From a checkpoint of a small image VQ-VAE: 9.35M parameters, encoder activation silu.
Rows from block 13 of the encoder, named by matrix and row number. Rows with one number belong to one channel. Each number is 128 + 24 x the weight over its row's rms, rounded and kept within 0 to 255. All counts start at 0. After the name is the row's rms in percent of the matrix's.
# c3: 3x3 conv (encoder.blocks.13.c3.weight, 320x320x3x3), inputs 21-27, a 3x3 kernel for each
# c1: pointwise conv (encoder.blocks.13.c1.weight, 320x320x1x1), inputs 162-215
c3.47 097 [119 125 129 111 172 137 118 132 148 157 155 151 162 166 141 150 149 159 140 152 138 151 177 124 113 112 128 106 136 130  78 172 144  82  96  91 179 164 143 167  80 141 137 115 110 148 169 153 145 191 148 126 132 126 141 119 125 127 115  82 121  94  98]
c3.48 109 [116 123 115 122 131 122 123 120 116 127 136 143 127 139 136 119 115 125 114 132 124 133 129 109 138 132 132 142 141 148 166 151 142 147 159 146 170 167 181 173 125 183 170 168 165 137 140 147 150 162 145 148 158 131 134 110 118 125 164  88 123 116 125]
c3.49 080 [114 106 113 116  93 114 115 101 108 120 115 106 116  92 105 111 107 105 133 125 128 142 127 126 132 130 122 162 127 140 151  90 129 139 115 142 114 119 117 116  63  97  87  94 129 103  96 108 104 101 114  99 112 114 129 137 117 130 125 130 126 141 120]
c3.50 101 [125 135 128 131 130 146 129 131 129 137 134 142 143 120 122 144 155 146 148 147 146 146 153 155 148 138 137 128 146 181 115 159 181 120 129 178 161 160 136 139 155 137 144 128 130 145 161 159 148 153 170 142 156 155 143 146 140 137 130 143 140 157 131]
c3.51 116 [144 134 142 147 155 150 139 135 139 108 104 115 103  87 111 101 111 108 117 113 124 116 134 128 125 120 130 109  99 117 100  94  95 130 138 127 110 115 106  83  85 128  97 102 112  71  60  92  84  78 108  89  82 102 116 116 117 120 123 122 116 117 120]
c3.52 112 [133 133 125 125 129 132 127 132 128 132 133 135 120 119 124 109 132 116 125 131 121 120 131 107 129 126 115 126  90 102 141  98  92 143 140 114 135 129 132 123 101 132 123 132 130  73  78  79  80  81  63  74  71  54 139 120 113 115 157  83 125 122 114]
c3.53 111 [116 113 115 140 140 116 114 120 114 121 116 126 112  91 116 117 115 113 100  97 111  92 107 105 102 106 118  96 105 104  55  83  95  98  87 112 115  91 120  66  61 118 114 123 124  73  64  97  85  69 100 103  99 110 117 117 115 115 108 107 124 119 120]
c3.54 116 [ 78  76  73  73 108  81  75  93  77 106 103 117  95 162 109 110 102 119 104 104  97 119 129 107 107  96 117 140  94  79 128 109  70 149 131  93 147 170 157 150  86 151 142 140 153 121 113 123 123 119 119 124 121 126 127 128 121 128 142 107 123 116 135]
c3.55 102 [133 128 124 126 117 127 133 125 124  72  81  74 102  77  72 106  87  97  99 103  94 103  98 107 106 118 121  92 108 112  94 140 140 112  98 128 114  97 111 103  94 104 114  96 106 104 112 118 100  97 111 109  97 108 116 120 122 123 110 123 114 124 122]
c3.56 117 [128 126 139 153 151 145 134 149 131 125 116 114  96  83  87 127 104 111 119 121 125 102 116  96 129 106 136  81  86 102  71 112 110  86  83 113 112 108 110 105  92 110 112 108 126 106  95 106 117  97 110 115  99 110 123 130 132 120 122 115 130 127 134]
c3.57 095 [125 133 126 126 124 121 123 117 115 110 114 122 131 123 128 117 110 114 133 126 133 138 125 132 126 144 119 125 112 130 126 111 137 120 107 144 112  99  99 106  94  99  89  85 124  64  67  82  65  80  95  75  87 108 124 128 117 129 130 120 125 132 108]
c3.58 085 [121 118 135 119 104 116 133 122 124  69  87  72  73 110  90  94 115  92 115 106 126 102 142 135 124 133 144 117  99 115 134 118 109 148 136 133  86 103 122  88 130 121 120 123 131 123 118  92 100 130  99  95 122  95 101 123 110 122 129 125 107 136 118]
c3.59 095 [134 145 125 144 159 143 136 143 131 129 126 126 122 109 121 124 116 122 121 133 133 130 174 135 113  95 117 109 141 150  76 131 157 107 114  90 153 129 128 146 143 106 132 137 116 126 134 130 136 169 131 128 130 117 103  91 104  95 110 102 101 108 106]
c3.60 097 [123 121 125 119 136 125 123 126 130 132 143 149 134 159 130 124 127 130 129 147 126 127 166 122 125 134 117 149 154 158 157 142 140 176 154 139 168 176 166 181 146 178 170 188 168 124 153 137 148 177 144 155 158 143 115 120 114 122 137 105 119 119 111]
c3.61 106 [103 140 127 142  98 127 116 123 117 172 194 127 170  55 114 160 127 119 172 152 138  98 124 115  85  97  84 126 166 187 141 136 146 116 123 157 110  83 114 111 211  98 131 122 111 136 132 124 135 125 131 130 122 134 138 169 127 137 127 134 102 106  86]
c3.62 093 [156 151 145 157 156 147 146 135 137 164 143 150 155 125 152 154 147 156 148 133 131 184 156 138 143 125 134 140 122 122 148 140 133 147 138 136 109  79  71 115 162  67  95  91  69 132 115 111 175 144 127 163 147 139 144 127 153 124 119 155 140 145 145]
c3.63 092 [124 120 131 119 128 130 131 127 134  74  94  95  95 109 117  83 109 108  84  99  98 107 132 120 126 119 133  93  82 107  92 126 101 122 156 142 104 119 122  99  91 136 116 120 107  86  74  77  76  96  74  76  73  74 113 123 111 140 135 114 110 107 112]
c3.64 091 [126 121 120 127 139 125 126 122 126 166 162 173 178 167 144 163 146 154 148 148 135 176 149 139 135 122 141 120 171 174 115 191 190 112 119 134 133 132 119 126  76 111 123 117 114 124 145 122 150 172 129 124 131 120 134 129 136 133 127 139 123 131 111]
c3.65 109 [138 148 139 132 171 156 138 154 142 151 155 154 172 181 151 162 159 169 113 134 137 132 159 143 119 146 152  99 114 119  74 132 123 119 132 116 143 120 128 144 123  88 111  57  69 115 123 138  97  97 106 113  97 101 110 139 110 139 129 156  99 132 113]
c3.66 090 [124 120 129 126 135 118 119 111 115 149 132 145 151 128 145 160 134 143 141 120 165 128 160 152 138 111 135 135 150 107  99  90 107 136 118  95  75  32  78  75 126  24  41  44  47 143 116 119 132 100 109 130 110 116 134 122 133 127 134 125 162 155 129]
c3.67 104 [115 113 113 109 146 117 115 110 116 121 121 122 124 128 113 115 102 113 121 130 122 124 144 111 117 110 113 127 159 139 140 172 142 119 141 135 140 118 132 138  98 150 144 159 130 159 190 158 183 228 177 156 186 163 121 119 113 123 137 102 109 109 119]
c3.68 106 [ 99 101 123 108 123 113 124 111 122  89 112  96  78 106  87  86 101  90  85 103  88 104 119  94 107 107 111 122 134 128 135 132 132 138 141 144 139 146 143 137 118 144 130 141 149 115 129 115 110 141 121 102 118 115 108 113 100 116 132  91 105 120 106]
c3.69 089 [132 137 130 124 134 128 119 124 123 134 127 112 127 113 114 127 120 125 153 153 165 143 162 173 158 151 147 126 105  87 101 118 106 131 109  90 118 122 125  95  92 121  79  82 126 112  92 106  99  69  79 108  77 112 134 138 143 119 100 143 136 147 130]
c3.70 114 [130 121 125 135 158 125 120 118 124 137 147 147 160 124 158 133 154 139 167 166 172 155 139 160 149 151 154 152  98 116 134  86  92 173 131 136 118  98 116 104 151  92 107 107 101 110  87 116  96  70 113 122 113 132 137 149 133 142 148 140 147 145 150]
c3.71 093 [118 104 114 113 120 101 119 105 103 134 122 130 149 140 127 137 119 143 110 103 136 153 156 130 125 133 158 171 154 150 156 110 115 148 123 163 146 118  97 160 124  51 132 131  94 114  67  71  98  81  60 118 112 117 104  99 114 127 140 142 123 121 145]
c3.72 096 [144 141 139 138 151 145 139 147 147 135 133 138 135 190 134 135 138 146 146 125 123 102 185 152 123 120 139  93 101  73  74 117 113 130 124  90 164 174 165 172 134 121 148 115 123 136 117 150 102 101 111 128 110 113 106 123 105 108 117 112 103 127 113]
c3.73 106 [128 144 140 146 133 133 138 144 128 143 145 151 146 116 131 151 147 136 121 107 111 124 122 147 141 149 153 120 137 178 121 147 170 132 152 193 153 147 125 143 128 120 126 106 134 140 143 152 141 131 147 138 139 135 133 132 133 128 136 163 132 173 149]
c1.47 096 [136 147 144 133 115 120 139 117 125 156 127 129 115 150 159 151 157 145 163 137  98 143 123 142 172  77 143 119 138 110 145 131 164  87 156 161 140 129 135 100 136 122  99 118 125 166 165 112 130 129 129 138 131 152]
c1.48 107 [110  95 115 125 144 117 103  95 141 116 160 102 132 108 131  98 130 145  98 153 122  89 116 126 127 106 132 132 120  50 132  95 131  96 143 118 120 140 133 118 121 122 122 133 135 131 119 121 129 144 141  77 126 111]
c1.49 099 [ 70 114  96 121 130 140 120 151  65  84 106 139 138 126 123 125  99  75 145 106 114 131 134 105 113 160 124 127  78 143 123 108 130 158 111 122 138 145 102 118 131 128 132 102 199 112 114 163 180 129 138 139 112  99]
c1.50 092 [112 126 129  95  79  87 112 130 107 155 114 113 128 124 153 131 153 117 166 113 109 126 118 136 100 154 145  99 117 153 126 104 115 108 155 131 117 169 129 140 126 103 143 112 170 128 148 104 120 143 121 140 114 177]
c1.51 102 [112 160 117 114  86  97  99 130 113 153 120  85 117 104 172 108 140 142 142 125 123 100 106 127 107 110 127  88 112 140 137 116 111 115 126  67  91  66 114 122 116 152 124 115 162 156 110  89 142 121 124 121  92 139]
c1.52 099 [124 111 104 135 136 126 116 120 122  80 167 114 128 117 131 103 136 151  73 135 138 119 155 155 123 133 126 172 109  36 121 103 130 109 117  88 110 118 129 125 119  86 115 126 160 117 133 124 137 129 148  94 143  94]
c1.53 111 [110 135 108 102 109  88 143 109 104 101 122  75 101  64 109 116 147 136 125 100  75 111 100 106 128 120 121  92 136 117 155 117  86 115 134 122 117 110 100 125 140 154 112 113 197 131  86  85 102 119 112 130  91 141]
c1.54 096 [133 132 144 182 161 179 134  92 106 132 162 162 158 133 113  96 124 130 124 162 114 152 158 118 130 145 150 135 147 103 168 137 158 124 127 152 134 141 126 129 152 114 125 154 139 126 111 164 188 122 119 105 183 127]
c1.55 119 [129 131 185 140 193 177 127 161 135 125 113 141 187 172 130 139 143 114 143 136 141 132 161 122 149 125 136 126 123 123 126  97 158 150 195 120 130 133 114 125 153 120 130 124 151 116 130 124 114 165 155 142 128 171]
c1.56 118 [112 146 104 106 112  74  93  95 111 116 136 103 104  69 132  95 123 148 125 125 136 110 107 113  96 147 108 122 126 119 130  97 105 129 152  95 100 106 110 120 105 139 105 118 196 152 113  90 133 114 136 137  84 175]
c1.57 101 [121 180 113 125 118 117 155 154 131 132 130 119 121 133 157 171 155  85 218 131 119 133 120 132 125 161 164 129 132 207 132 134 125 147 132 128 121 151 146 132 129 111 150 122 118 120 172 145 123 136 122 192 124 154]
c1.58 085 [127 124 128 117 114 103  89  86  97 139 104 117  84 125 146  94 136 115  96 106 139 142 138 129 137  95  85 122 122 115 111 150 148 101 114 155 124 107 149 115 164 134  85 114  79  91 107 118  92 106 110 130 111 114]
c1.59 103 [151 100 137 127 132  97  73  84 126 148 109 134 114  76 105 165 126 111 143 139 130 144 127 117 100 144 131  95 151 129 116 158 123  26 131 130 172 123 141  92 171 128 130 135 106 127 119 151 134 132 111 112 118 116]
c1.60 099 [145 133 103 142 106 102 116  80 125  76 145 126 102  93 140  54 120 123  80 127 112 115 104 118 121 126 154 143 173  71 141 121 111 105 116 118 123 116 160  88 124 117 110 121 159  84 124 147 168 128  92  87 141  76]
c1.61 101 [150 106 123 121 132 139 127 169 125 105 102 118 102 113 115 144 109 155 120  87 137 101 164 130  94 128 103 120 105 138 117 138 123 165 139 142 129  85 121 159  86 110 121 111  98  98 139 107 112 112 183 103 101  90]
c1.62 098 [134 107 123 168 119 130  82 135 156 185 135 156 128 138 113 197 150  84 118 166  63 133 141 135 139 162  92 139 150 176 106 131 133  85 128 108 171 149 122  99 143 135 143 155  80 128 140 160 133 142 100 118 126 126]
c1.63 094 [116 118 118 108 111 112  96 105 122 112 148  84 106  79 122  99 139 125 109 109 133 112 121 136 113  80 115  76 114  98 111  92  93 138 127  89 111  77 124 148 120 116  96  73 126 128 115 108 112 131 107 137 113 126]
c1.64 098 [147 111 152 122 128 138 148  81 136 161 113 135 153 150 126 182 145 109 137 123  46 135 134 144 128  95 141 107 125 125 127 145 129  62 172 147 155 118 132  78 155 137 102 140  84 147 134 108 130 120 142 126 127 182]
c1.65 107 [174 144 147 116 137 142 149 156 117 159 148 123 149 196 146 172 147 182 136 127  96 134 149 128 141  92 134 127 131 131 168 129 143 106 156 147 150 151 146 174 146 132 126 127 169 151 146 104 126 128 137 105 143 163]
c1.66 096 [122 117 130 159 121 143 105 145 143 162 123 158 106 124 119 166  92 101 136 125 132 201 107 126 132 166 144  97 166 130 123 158 135 117 119 132 160 145 168 134 223 127 122 139  97  78 132 178 138 108 127 125 141 119]
c1.67 107 [138 116  78 104  82 107 106  85 137 103 138 117  79 117 130 110 128 131 138 139 116 137 107 148 126  85 145 112 122 141 141 105 129 107  79  96 105  93 128  79 139  96 128 100 152 122 130 132 115 141 113 119 131  42]
c1.68 097 [127 151 112  94  89 109 112 100 136  91 150 126 119  60 140 116 130 158 105 109 117 102  92 115 117  92 119 119  92 111 123 116 125 101 111 100 107  69 112 124  39 117  99 109 154 139 127 150 144 139 105 117 111 102]
c1.69 095 [122 119 143 136 147 148 124 191 129 185  85 154 137 185 120 172 106 130 126 142 115 169 118  92 125 159 147 139 143 145 158 134 174 121 157 175 108 145 114 147 163 126 146 137  97 117 103 183 134  88 113 132 134 153]
c1.70 095 [129 160 111 166 120 107 108 164 162 118 119 103 100  97 166 108 143 173 134 160 149 105 132 141 131 132 124 124 122 130 130 105 111 157 123  96 108 117 175 118 125 112 127 145 178 128 174 122 126 150 123 133 132 154]
c1.71 104 [120 112 109 124  95 106 103 143 115 142 134 146 114 115 125 126 108  85 147 135 109  83 134 116 131 168 134 108 121 136 137 102  98 139 105 127 131 170 143 124 134 146 134 117 163 118 109 150 163 108  92 125 131 125]
c1.72 102 [148 108 129 138 147 136 125 148 131 154 129 137 123 170  91 160 153 109 137 105 110 152  96 130 136 146 131 154 163 129 109 136 191 131 127 176 132 117 141 128 149 137 120 133 132 108 134 145 176 120  81 130 144 142]
c1.73 104 [136 138 140 114 117 132 128 163 117 157 107 109 136 186 132 183 141 163 135 133 140 103 133 144 135 145 109 132 122 152 115 114 110 154 153 142 136 129 112 164 106 134 135 110 179 143 151 103 102 139 161 128 124 157]