From a checkpoint of a small image VQ-VAE: decoder activation relu, 145000 training examples.
Rows from block 1 of the decoder, named by matrix and row number. Rows with one number belong to one channel. Each number is 128 + 24 x the weight over its row's rms, rounded and kept within 0 to 255. All counts start at 0. After the name is the row's rms in percent of the matrix's.
# convs0: first 3x3 conv (decoder.mid.1.convs.0.weight, 192x192x3x3), inputs 98-111, a 3x3 kernel for each
# convs1: second 3x3 conv (decoder.mid.1.convs.1.weight, 192x192x3x3, transposed), outputs 98-111, a 3x3 kernel for each
convs0.82 067 [ 74 104  81 142 120 119 137 132 146 125 112 104 131 107 112 143 121 136  86 114 108 123 132 123 142 148 128 194 196 182 119 108 110 144 123 130 121 139 168 131 126 167 113 142 148  64  82  83 115 130 113 132 134 128 149 121 110 174 116  99 108 114  94  95 141 124 104 143 152  96 144 130 156 136 127 144 143 147 129 128 135 145 137 148 153 143 142 143 143 140 156 165 137 163 147 161 151 157 154 129 139 126 141 150 118 133 126 110 119 122 126 141 141 132 119 144 143  97 106  97 104 121 132 115 120 121]
convs1.82 119 [117 145 151 162 141 182 212 236 220 119 123 127  97 106 110  91  94 101 134 128 130 143 128 137 161 153 150 140 157 156 121 128 145 128 130 127 197 125 109 163 118  93 173 125 130 135 127 128 162 158 143 157 156 137 164 140 136 154 116 116 174 155 130 107 132 125 138 145 136 132 139 128 133 134 132 125 125 126 130 122 123 139 124 139 118 113 122 137 126 124 185 160 141 168 151 142 141 141 132 134 127 117 122 122 122 119 115 121 127 128 137 132 135 136 136 133 131 129 122 102 104 125  92  73  67  69]
convs0.83 106 [114 123 145 113 193 103 124 125 128 145 129 131 140 133 129 120 145 126 129 123 126 105 171 118 138 133 133 128 113 136 114  43 131 117 105 118 115 137 128 114 139 104 108 120  93 149 156 106 136 138 125 126  96 118 118 130 167 131  98 132 147 115 119 134 110 149 136  94 139 135 124 141 131 111 119 127 123 126 130 137 143 139 110 115 132 153 131 124 136 141 126 115 114 155  92  88 113 119  89 144 131 118 142 159 129 139 141 125 140 138 132 129 122 132 135 120 137 123 147 149 109  86  89 144 129 104]
convs1.83 096 [ 95 160 147 164  62 124 112 135 127 132 123 127 126  92 116 159 128 129 138 149 128 142 149 117 122 146 134 135 145 151 137 133 144  83 154 153 169 109 128 183 202  90 141 138 118 141 149 130 152 199 136 124 165 146 148 146 101 170  24 122 100  99  89 132 135 128 114 139 128 126 136 140 130 137 131 142 146 139 139 127 137 135 136 127 136 129 126 127 128 126 128 125 122  80  92  87  78 120 123 118 124 121 126 104 126 123 125 128 136 129 134 122 122 130 134 125 130 129 113 153 105 111 154 150 132 134]
convs0.84 095 [137 127 144 119 192 151 137 135 124 118 110 112 145 104 126 133 115 103 178 142 140 100 130 126 113 135 124 127 179 139 149 123 177 134 142 131  93 127 169 155  97 107 105 125  91 153 153 138 150 158 129 113 111 105 130 129  93 138  93  64 120 128 103 159 149 153 122  71 118 134 128 140 153 121 135 128 115 134 138 149 142 156 124 142 113 140 150 131 120 128 131 178 162 169 143 128 107 128 111 132 114  97 120 105 100 120 137 136 153 144 139 135 141 152 137 136 134 108 140 125 135 129  94 120 119 121]
convs1.84 118 [127 136 130  79 131 110  99 106 122 111 107 107 145 142 140 133 168 137 134 137 140 117 129 126 125 118 111 155 139 160 157 198 135 142 136  72 136 150 122 148 140 116 122 116 135 149 161 161 142 140 126 132  96 116 138 164 112  68  84  98 103  25 132 125 132 141 133 130 125 116 108 111 132 133 125 122 138 131 130 138 136 128 128 122 125 135 133 128 133 129 136 120 142 145  94  99 127  98 112 113 116 111 127 128 128 127 133 124 141 140 135 134 125 136 132 127 136 114 110 112 140 110 141 138 146 171]
convs0.85 107 [167 121 125 123 203 135 131 131 136 164 133 145 128 145 120 139 153 127 141 125 114 102 118  92 114 106 100 139 155 112  91 109 140 126 155 153  91  94 123 111 157  88 112 114 125 109  94 139 123  91  93 120  99 127 202 126 126 137 137 123 159 120 160 137 143 125 126 110 146 139 140 153 141 149 146 172   0 121 139 128 144 129 113 158 149  66 127 148 125 143 113  95 111 122 125 109 129 125 104 161 152 152 138 190 133 126 151 150 138 141 140 121 113 121 124 113 122 123 104 123 122  97 115 137 121 135]
convs1.85 116 [139 121 142 106 129 117 114  84 155 148 130 135 135 135 137 127 125 136 116 121 124 124 118 140 129 153 140 158 126 115 121 144 103 202 123 143 128 150 121 157 124 125 167 235 159 104 125 104 122 134 104 113 112  98 138 174 185 101 108  81 204 181 179 122 119 122 132 135 123 126 107 113 121 126 132 111 109 126 125 129 128 124 130 134 121 118 141 130 131 132 142 146 108 144 181 121 191 139 129 135 132 133 138 139 146 136 141 142 126 131 120 121 128 123 128 111 117 138 136 114 139 138 107 124  97 127]
convs0.86 098 [153 113  84 209 187 116 128 190 137 132 101 103 138 135 141 125 134 116 116 147 146 129 132 149  97 113 140 136 139 136 132 140 136  84 101  80 124 109 117  96 157 106  88 165 105 135 143 139 104 127 131 101 103 123 115  94 123 138  99 171  85 147 136 146 145 131 130 125 134 105 144 124 120 118 142 108 130 116 130  90 109 134 125 146 137 126 128 136 104 117 159 126 130  99 155 104 136 156 104 125 133 129 123 148 145 122 123 120 124 116 106 130 132 116 146 135 118 118 132 126 114 126 131 131 137 148]
convs1.86 103 [130  89 119 128 145 164 162 130 153 129  72 131 132  78 138 128 118 140 121 143 148 115 126 142 122 120 119 135 152 136 134  94 128 127 102 114 119 139 103 140 116 141 119 136 129 132 177 148 110 164 121 104 110  95 140 113 109  80 206 112 179 120 153 116 131 121 118 141 134 117 117 107 126 116 125 138 132 122 131 141 136 134 117 133 136 120 134 131 140 137 167 147 167 145 143 175 133 150 143 126 126 140 118 122 140 129 124 124 126 120 117 136 135 130 124 131 133 118 136  93 121 132 103 118 148 135]
convs0.87 125 [146 151 151 155 150 120 144 180 159 145 115 138 139 108 116 147 127 123 137 130 122 171 136 117 126 110 135 137 102 127 145 154  71 120 153 114 103 113  74 109 147 102 128 138  95 115 121 154 125 108 131 130 140  88 155 101 136 130 155 133 107 167 144 131 114 106 146 110 112 112 133 115 122 146 138 112 102 159 145 101 133 129 155 135 128  55 168 156  99 139 162 132 139 113 158  51 151 154 120 157 148 152 147 137 125 137 138 136 129 133 144 121 115 142 138 118 123 124 123 131 138 151 121 135 129 115]
convs1.87 117 [111 131 171  82 172 117  86  93 132 117 138 128 111 135 139 116  92 131 121 115 128 127 133 120 127 141 131 168 135  99 117 167 106 112 193 160 136  80 120 187  97 133 187 136 112 134 120 129 161 106 105 125 148 113 123  87 210 225  70  85  78 138 164 129 123 125 145 116 117 121 140 119 130 133 127 128 123 129 127 127 124 124 137 134 123 130 134 119 126 130 146 110 137 171 109 155 134 162 149 126 131 129  99 146 132 112 111 128 126 124 123 155 115 130 140 135 130 138 138 135 132 137 146 127 119 127]
convs0.88 100 [136  93 113  99 164 155 114 145 125 122 106 127 137 103 159 136 144 174 154 150 149 134 125 133 127 129 120 137 134 107 107 100 124 144 134 102  58 181 110 149  65 192 155 183 179 156 144 143 129 125 132 127 134 109  96 110 102 142 121  78  82 121 162 148 143 134 137 125 122 130  96 110 149 140 127 138 135  92 126  82 132 169 136 130 152 127 106 151  58 147 111 132 127 121 112 126 115 141  93 134 121 135 127 118 134 136 132 155 144 151 144 150 136 131 134 110 123 106 113  93 114  89 108  88 131  91]
convs1.88 108 [146 150 170 133 190 104 165 109 143 143 135 101 124 129 109 136 133 128 108 126 134 134 148 133 139 131 124  91  97 107 108  99 146 121 126 122  89 143 121 178 206 127 159 146 198 102 125 135 125 135 147 134 136 126 106  89  71 194 250 133 124  25 139 123 130 118 122 119 129 121 126 114 132 132 126 132 139 125 126 129 127 135 128 129 136 134 120 126 131 126  75 101 144 129 138 139 164 156 122 136 132 127 133 118 121 125 122 125 131 127 139 128 132 136 127 133 133 131 130 120 130 107 109 111 119 140]
convs0.89 119 [135 156 141  79 231 168 174 145 150 110 128 109 115 148 119  92 119 131 158 119 131  86  77 132 158 147 137 106 137 143 180 185 152 158 151 156 118 122 139 176 130  49 105  77 193 150 126 145 147 130 115 132 137 152 116  79  96 113 140 142  98  77 154 130 123 142 113 117 132 116 143 149 139 106 137 103 137 151 129 145 150 145 118 135  95 120 142 144 148 160 128 141 140 147 175 130 123  81 156 113 127 117 112 123 142 127 121 158 122 119 121 112 122 141 118 127 143 143 127 140 150 142 139 137 128 135]
convs1.89 113 [171  66 109  75 126  85 123 149 147 130 151 134 131 123 116 127 105 114 118  95 116 115 128 142 125 145 142 148 124 143 128 134 115 167 150 126  64 142 122 151 122  85 194 172 174 105 111 114 141 149 168 130 148 145 118 127 138  22 104  33  85 160 121 125 126 123 138 122 127 119 130 120 133 129 130 124 134 123 127 131 139 135 131 133 116 127 132 125 129 137 112 135 130 167 114 147 153 120 147 122 117 135 118 124 129 126 126 130 135 150 132 144 128 122 129 126 120 112 152 146 137 142  97 117  98 124]
convs0.90 113 [106  95 104 115  87 100 116  98 110 143 148 143 152 145 140 136 143 136 103 107 117 109 112 107 106 112 116  87  96 103 104  96  95  92  86  99 151 163 147 159 159 151 141 147 124 101 107 103 111 105 108 115 115 119 147 148 127 165 145 139 122 134 121 110 118 117 112 116 114 109 116 115 101 112 117 122 125 130 126 124 122  76  80 106 107 114 116 114 116 117 103  71  98  97  59  88 103  76  93 112 117 106 140 132 127 135 125 123 109 118 118 106 108 114 116 114 101 126 145 144 148 143 139 136 143 133]
convs1.90 109 [183 159 169 156 150 158 176 156 154 127 142 126 137 172 154 123 164 135 132 120 137 125 102 128 133 109 121 177 172 178 173 141 178 149 128 143 188 171 185 166 139 161 143 124 140 131 124 129 120  89 111 125  96 114 161 177 169 137 178 159 135 186 156 128 122 131 125 124 128 126 127 137 132 132 130 131 133 128 129 132 128 128 131 128 131 131 129 129 124 131 166 143 147 142 101 138 127 108 136 131 139 137 139 154 151 135 147 138 124 116 116 119 112 111 120 125 121 100 118  98 115 138 119 110 142 132]
convs0.91 128 [147 101 146 178 176 164 137 192 191 122 127 129 132 120 111 135 134 130 157 112 137 172 105 138 141 132 135 131 102 123 146 151 123 109 148 141 116 166 133  91 147 140 127 145 147 137 121 132 118 111 118 130 139 117 122 137 151 131 143  83  50 155 145 129 125 127 140 125 113 118 133 118 135 159 150 110 109 166 165 102 121 125 165 147 127 105 164 156 114 110 132 163 153  94 131  69 116 129 159 134 135 130 144 130 128 122 127 133 119 137 140 112 112 133 121 109 104 127 144 157 121 141 137 117 129 110]
convs1.91 124 [118 123 161  66 166 114  87  85 136 116 100 120 158 110  99 158 140 122 133 141 126  99 147 140  97 113 135 111 145 134  82 110 138 116  93 112 155 103 142 171 202 138 116 101 147 138 160 130  97 134 154  82 114 125 139 110 176 206 190  80  64 111 173 118 135 126 121 116 134 128 120 129 124 122 127 127 110 121 133 126 125 129 139 129 120 119 121 127 129 121 155 171 151 151 130 158  94 114 141 129 121 128 129 134 117 123 129 129 131 126 129 134 117 136 135 125 123 123 105 140 170 116 109 163 142 127]
convs0.92 092 [ 83 138 101 121 220  99 107 108  94 130 102 100 126 107 106 142 124 106 144 158 126 148 202 136 118 125 117 104 106 109  81  43 125 130 147 147 138 138 123 122  88 120 106 100 109 114 121 118 128 140 137 126 123 130 146 176 162 129 141 112 136 127 117 162 171 149 142  56 122 130 118 138 114 124 119 128 103 110 136 113 126 128 137 127 149 126 110 119 116 122 116  94 113 145  58 103 131 127  97 123 134 128 116 143 136 120 138 128 142 123 152 132  86 139 148 120 158 142 137 150 123  93 140 152 123 142]
convs1.92 147 [146 136 127 130 141 180 125 154 137 141 142 127 131 118 153 137 131 131 130 135 145 143 195 158 147 177 153 136 126 126 125  78 120 128 133 127 114 105 127 144 112  98 130  95 100 142 141 148 161 192 159 155 174 171 132  99 122 111  63 107 112 163  99 135 129 131 120 103 136 125 148 147 130 134 142 131 163 135 135 133 128 130 136 136 138 180 139 133 143 138 118 111 122 100  41 123  90  83 125 122 137 133 133 172 150 133 151 138 123 121 110 114  73  99 115  95 109 122 116 117 110  50 119 131 110 128]
convs0.93 064 [102 138 123 116 167 167 104 149 148 140 139 138 153 173 124 153 170 140 144 133 145 151 125 137 158 152 144 156 165 186 166 153 144 140 132 156  97 134 140 134 146 131 146 154 134 145 138 148 136 131 136 128 127 139 151 141 129 126 153 122 139 147 146 163 137 179 130 164 166 141 144 167 159 169 155 155 138 157 152 155 165 174 168 154 172 176 158 187 185 170 137 140 178 135 181 163 135 145 167 150 153 124 154 171 141 140 155 128 136 131 129 147 135 140 128 134 149 116 117 118 144 129 147 146 133 154]
convs1.93 077 [ 81  73  48 108 108  69 115 118 144 119 112 132 111  66 119 114 101 117 126 120 116 129 133 125 130 139 147 100 132 128 102 120 126  84  73 115 112 130  92 132 115 119 113 135 126 141 140 127 156 158 124 120 119 112 121 102 125 148  90  62 106 154 143 131 143 125 146 149 137 111 131 113 121 131 138 124 141 139 136 125 133 125 127 134 111 119 125 148 123 141 135 164 100 146 145 129  83 138 106 139 119 118 126  91 120 130 119 130 121 141 134 122 153 129 124 130 127 145 155 140 143 111 133 132 135 127]
convs0.94 069 [113 102  98 152 110  98 120 129 135 113 105 108 109 117 104 119 114  97 122 137 142 116 137 123 128 129 128 162 143 141 136 128 133 151 120 116  91 105 112 105  98 108  92 102 108 104 109  92 101 105 109 103 106 103  88  93  95  96  98 113  89 100  97 146 129 114 133 147 143 138 147 148 133 139 138 145 156 137 121 147 143 130 144 137 137 160 154 136 166 160 121 131 139 123 146 155 122 131 154 130 145 125 144 155 136 142 149 150 138 158 149 152 145 148 136 139 136 121 125 121 131 124 130 122 118 114]
convs1.94 106 [131 134 169 135 121 147 171 170 168  95 109 128 100 104 112 111 107 110 141 154 139 136 145 151 146 161 151 166 184 213 145 164 178 138 160 150 173 158 117 196 207 134 194 189 153 162 164 141 161 160 155 149 149 144 234 146 115 231 170 140 196 153 136 134 142 136 138 141 140 120 124 125 131 124 132 128 119 127 134 122 131 120 127 132 119 110 124 124 123 130 168 168 147 156 149 133 143 146 146 123 128 134 114 118 126 123 125 133 134 129 122 138 141 129 127 117 118 119 113 103 111 116 113 106 102 106]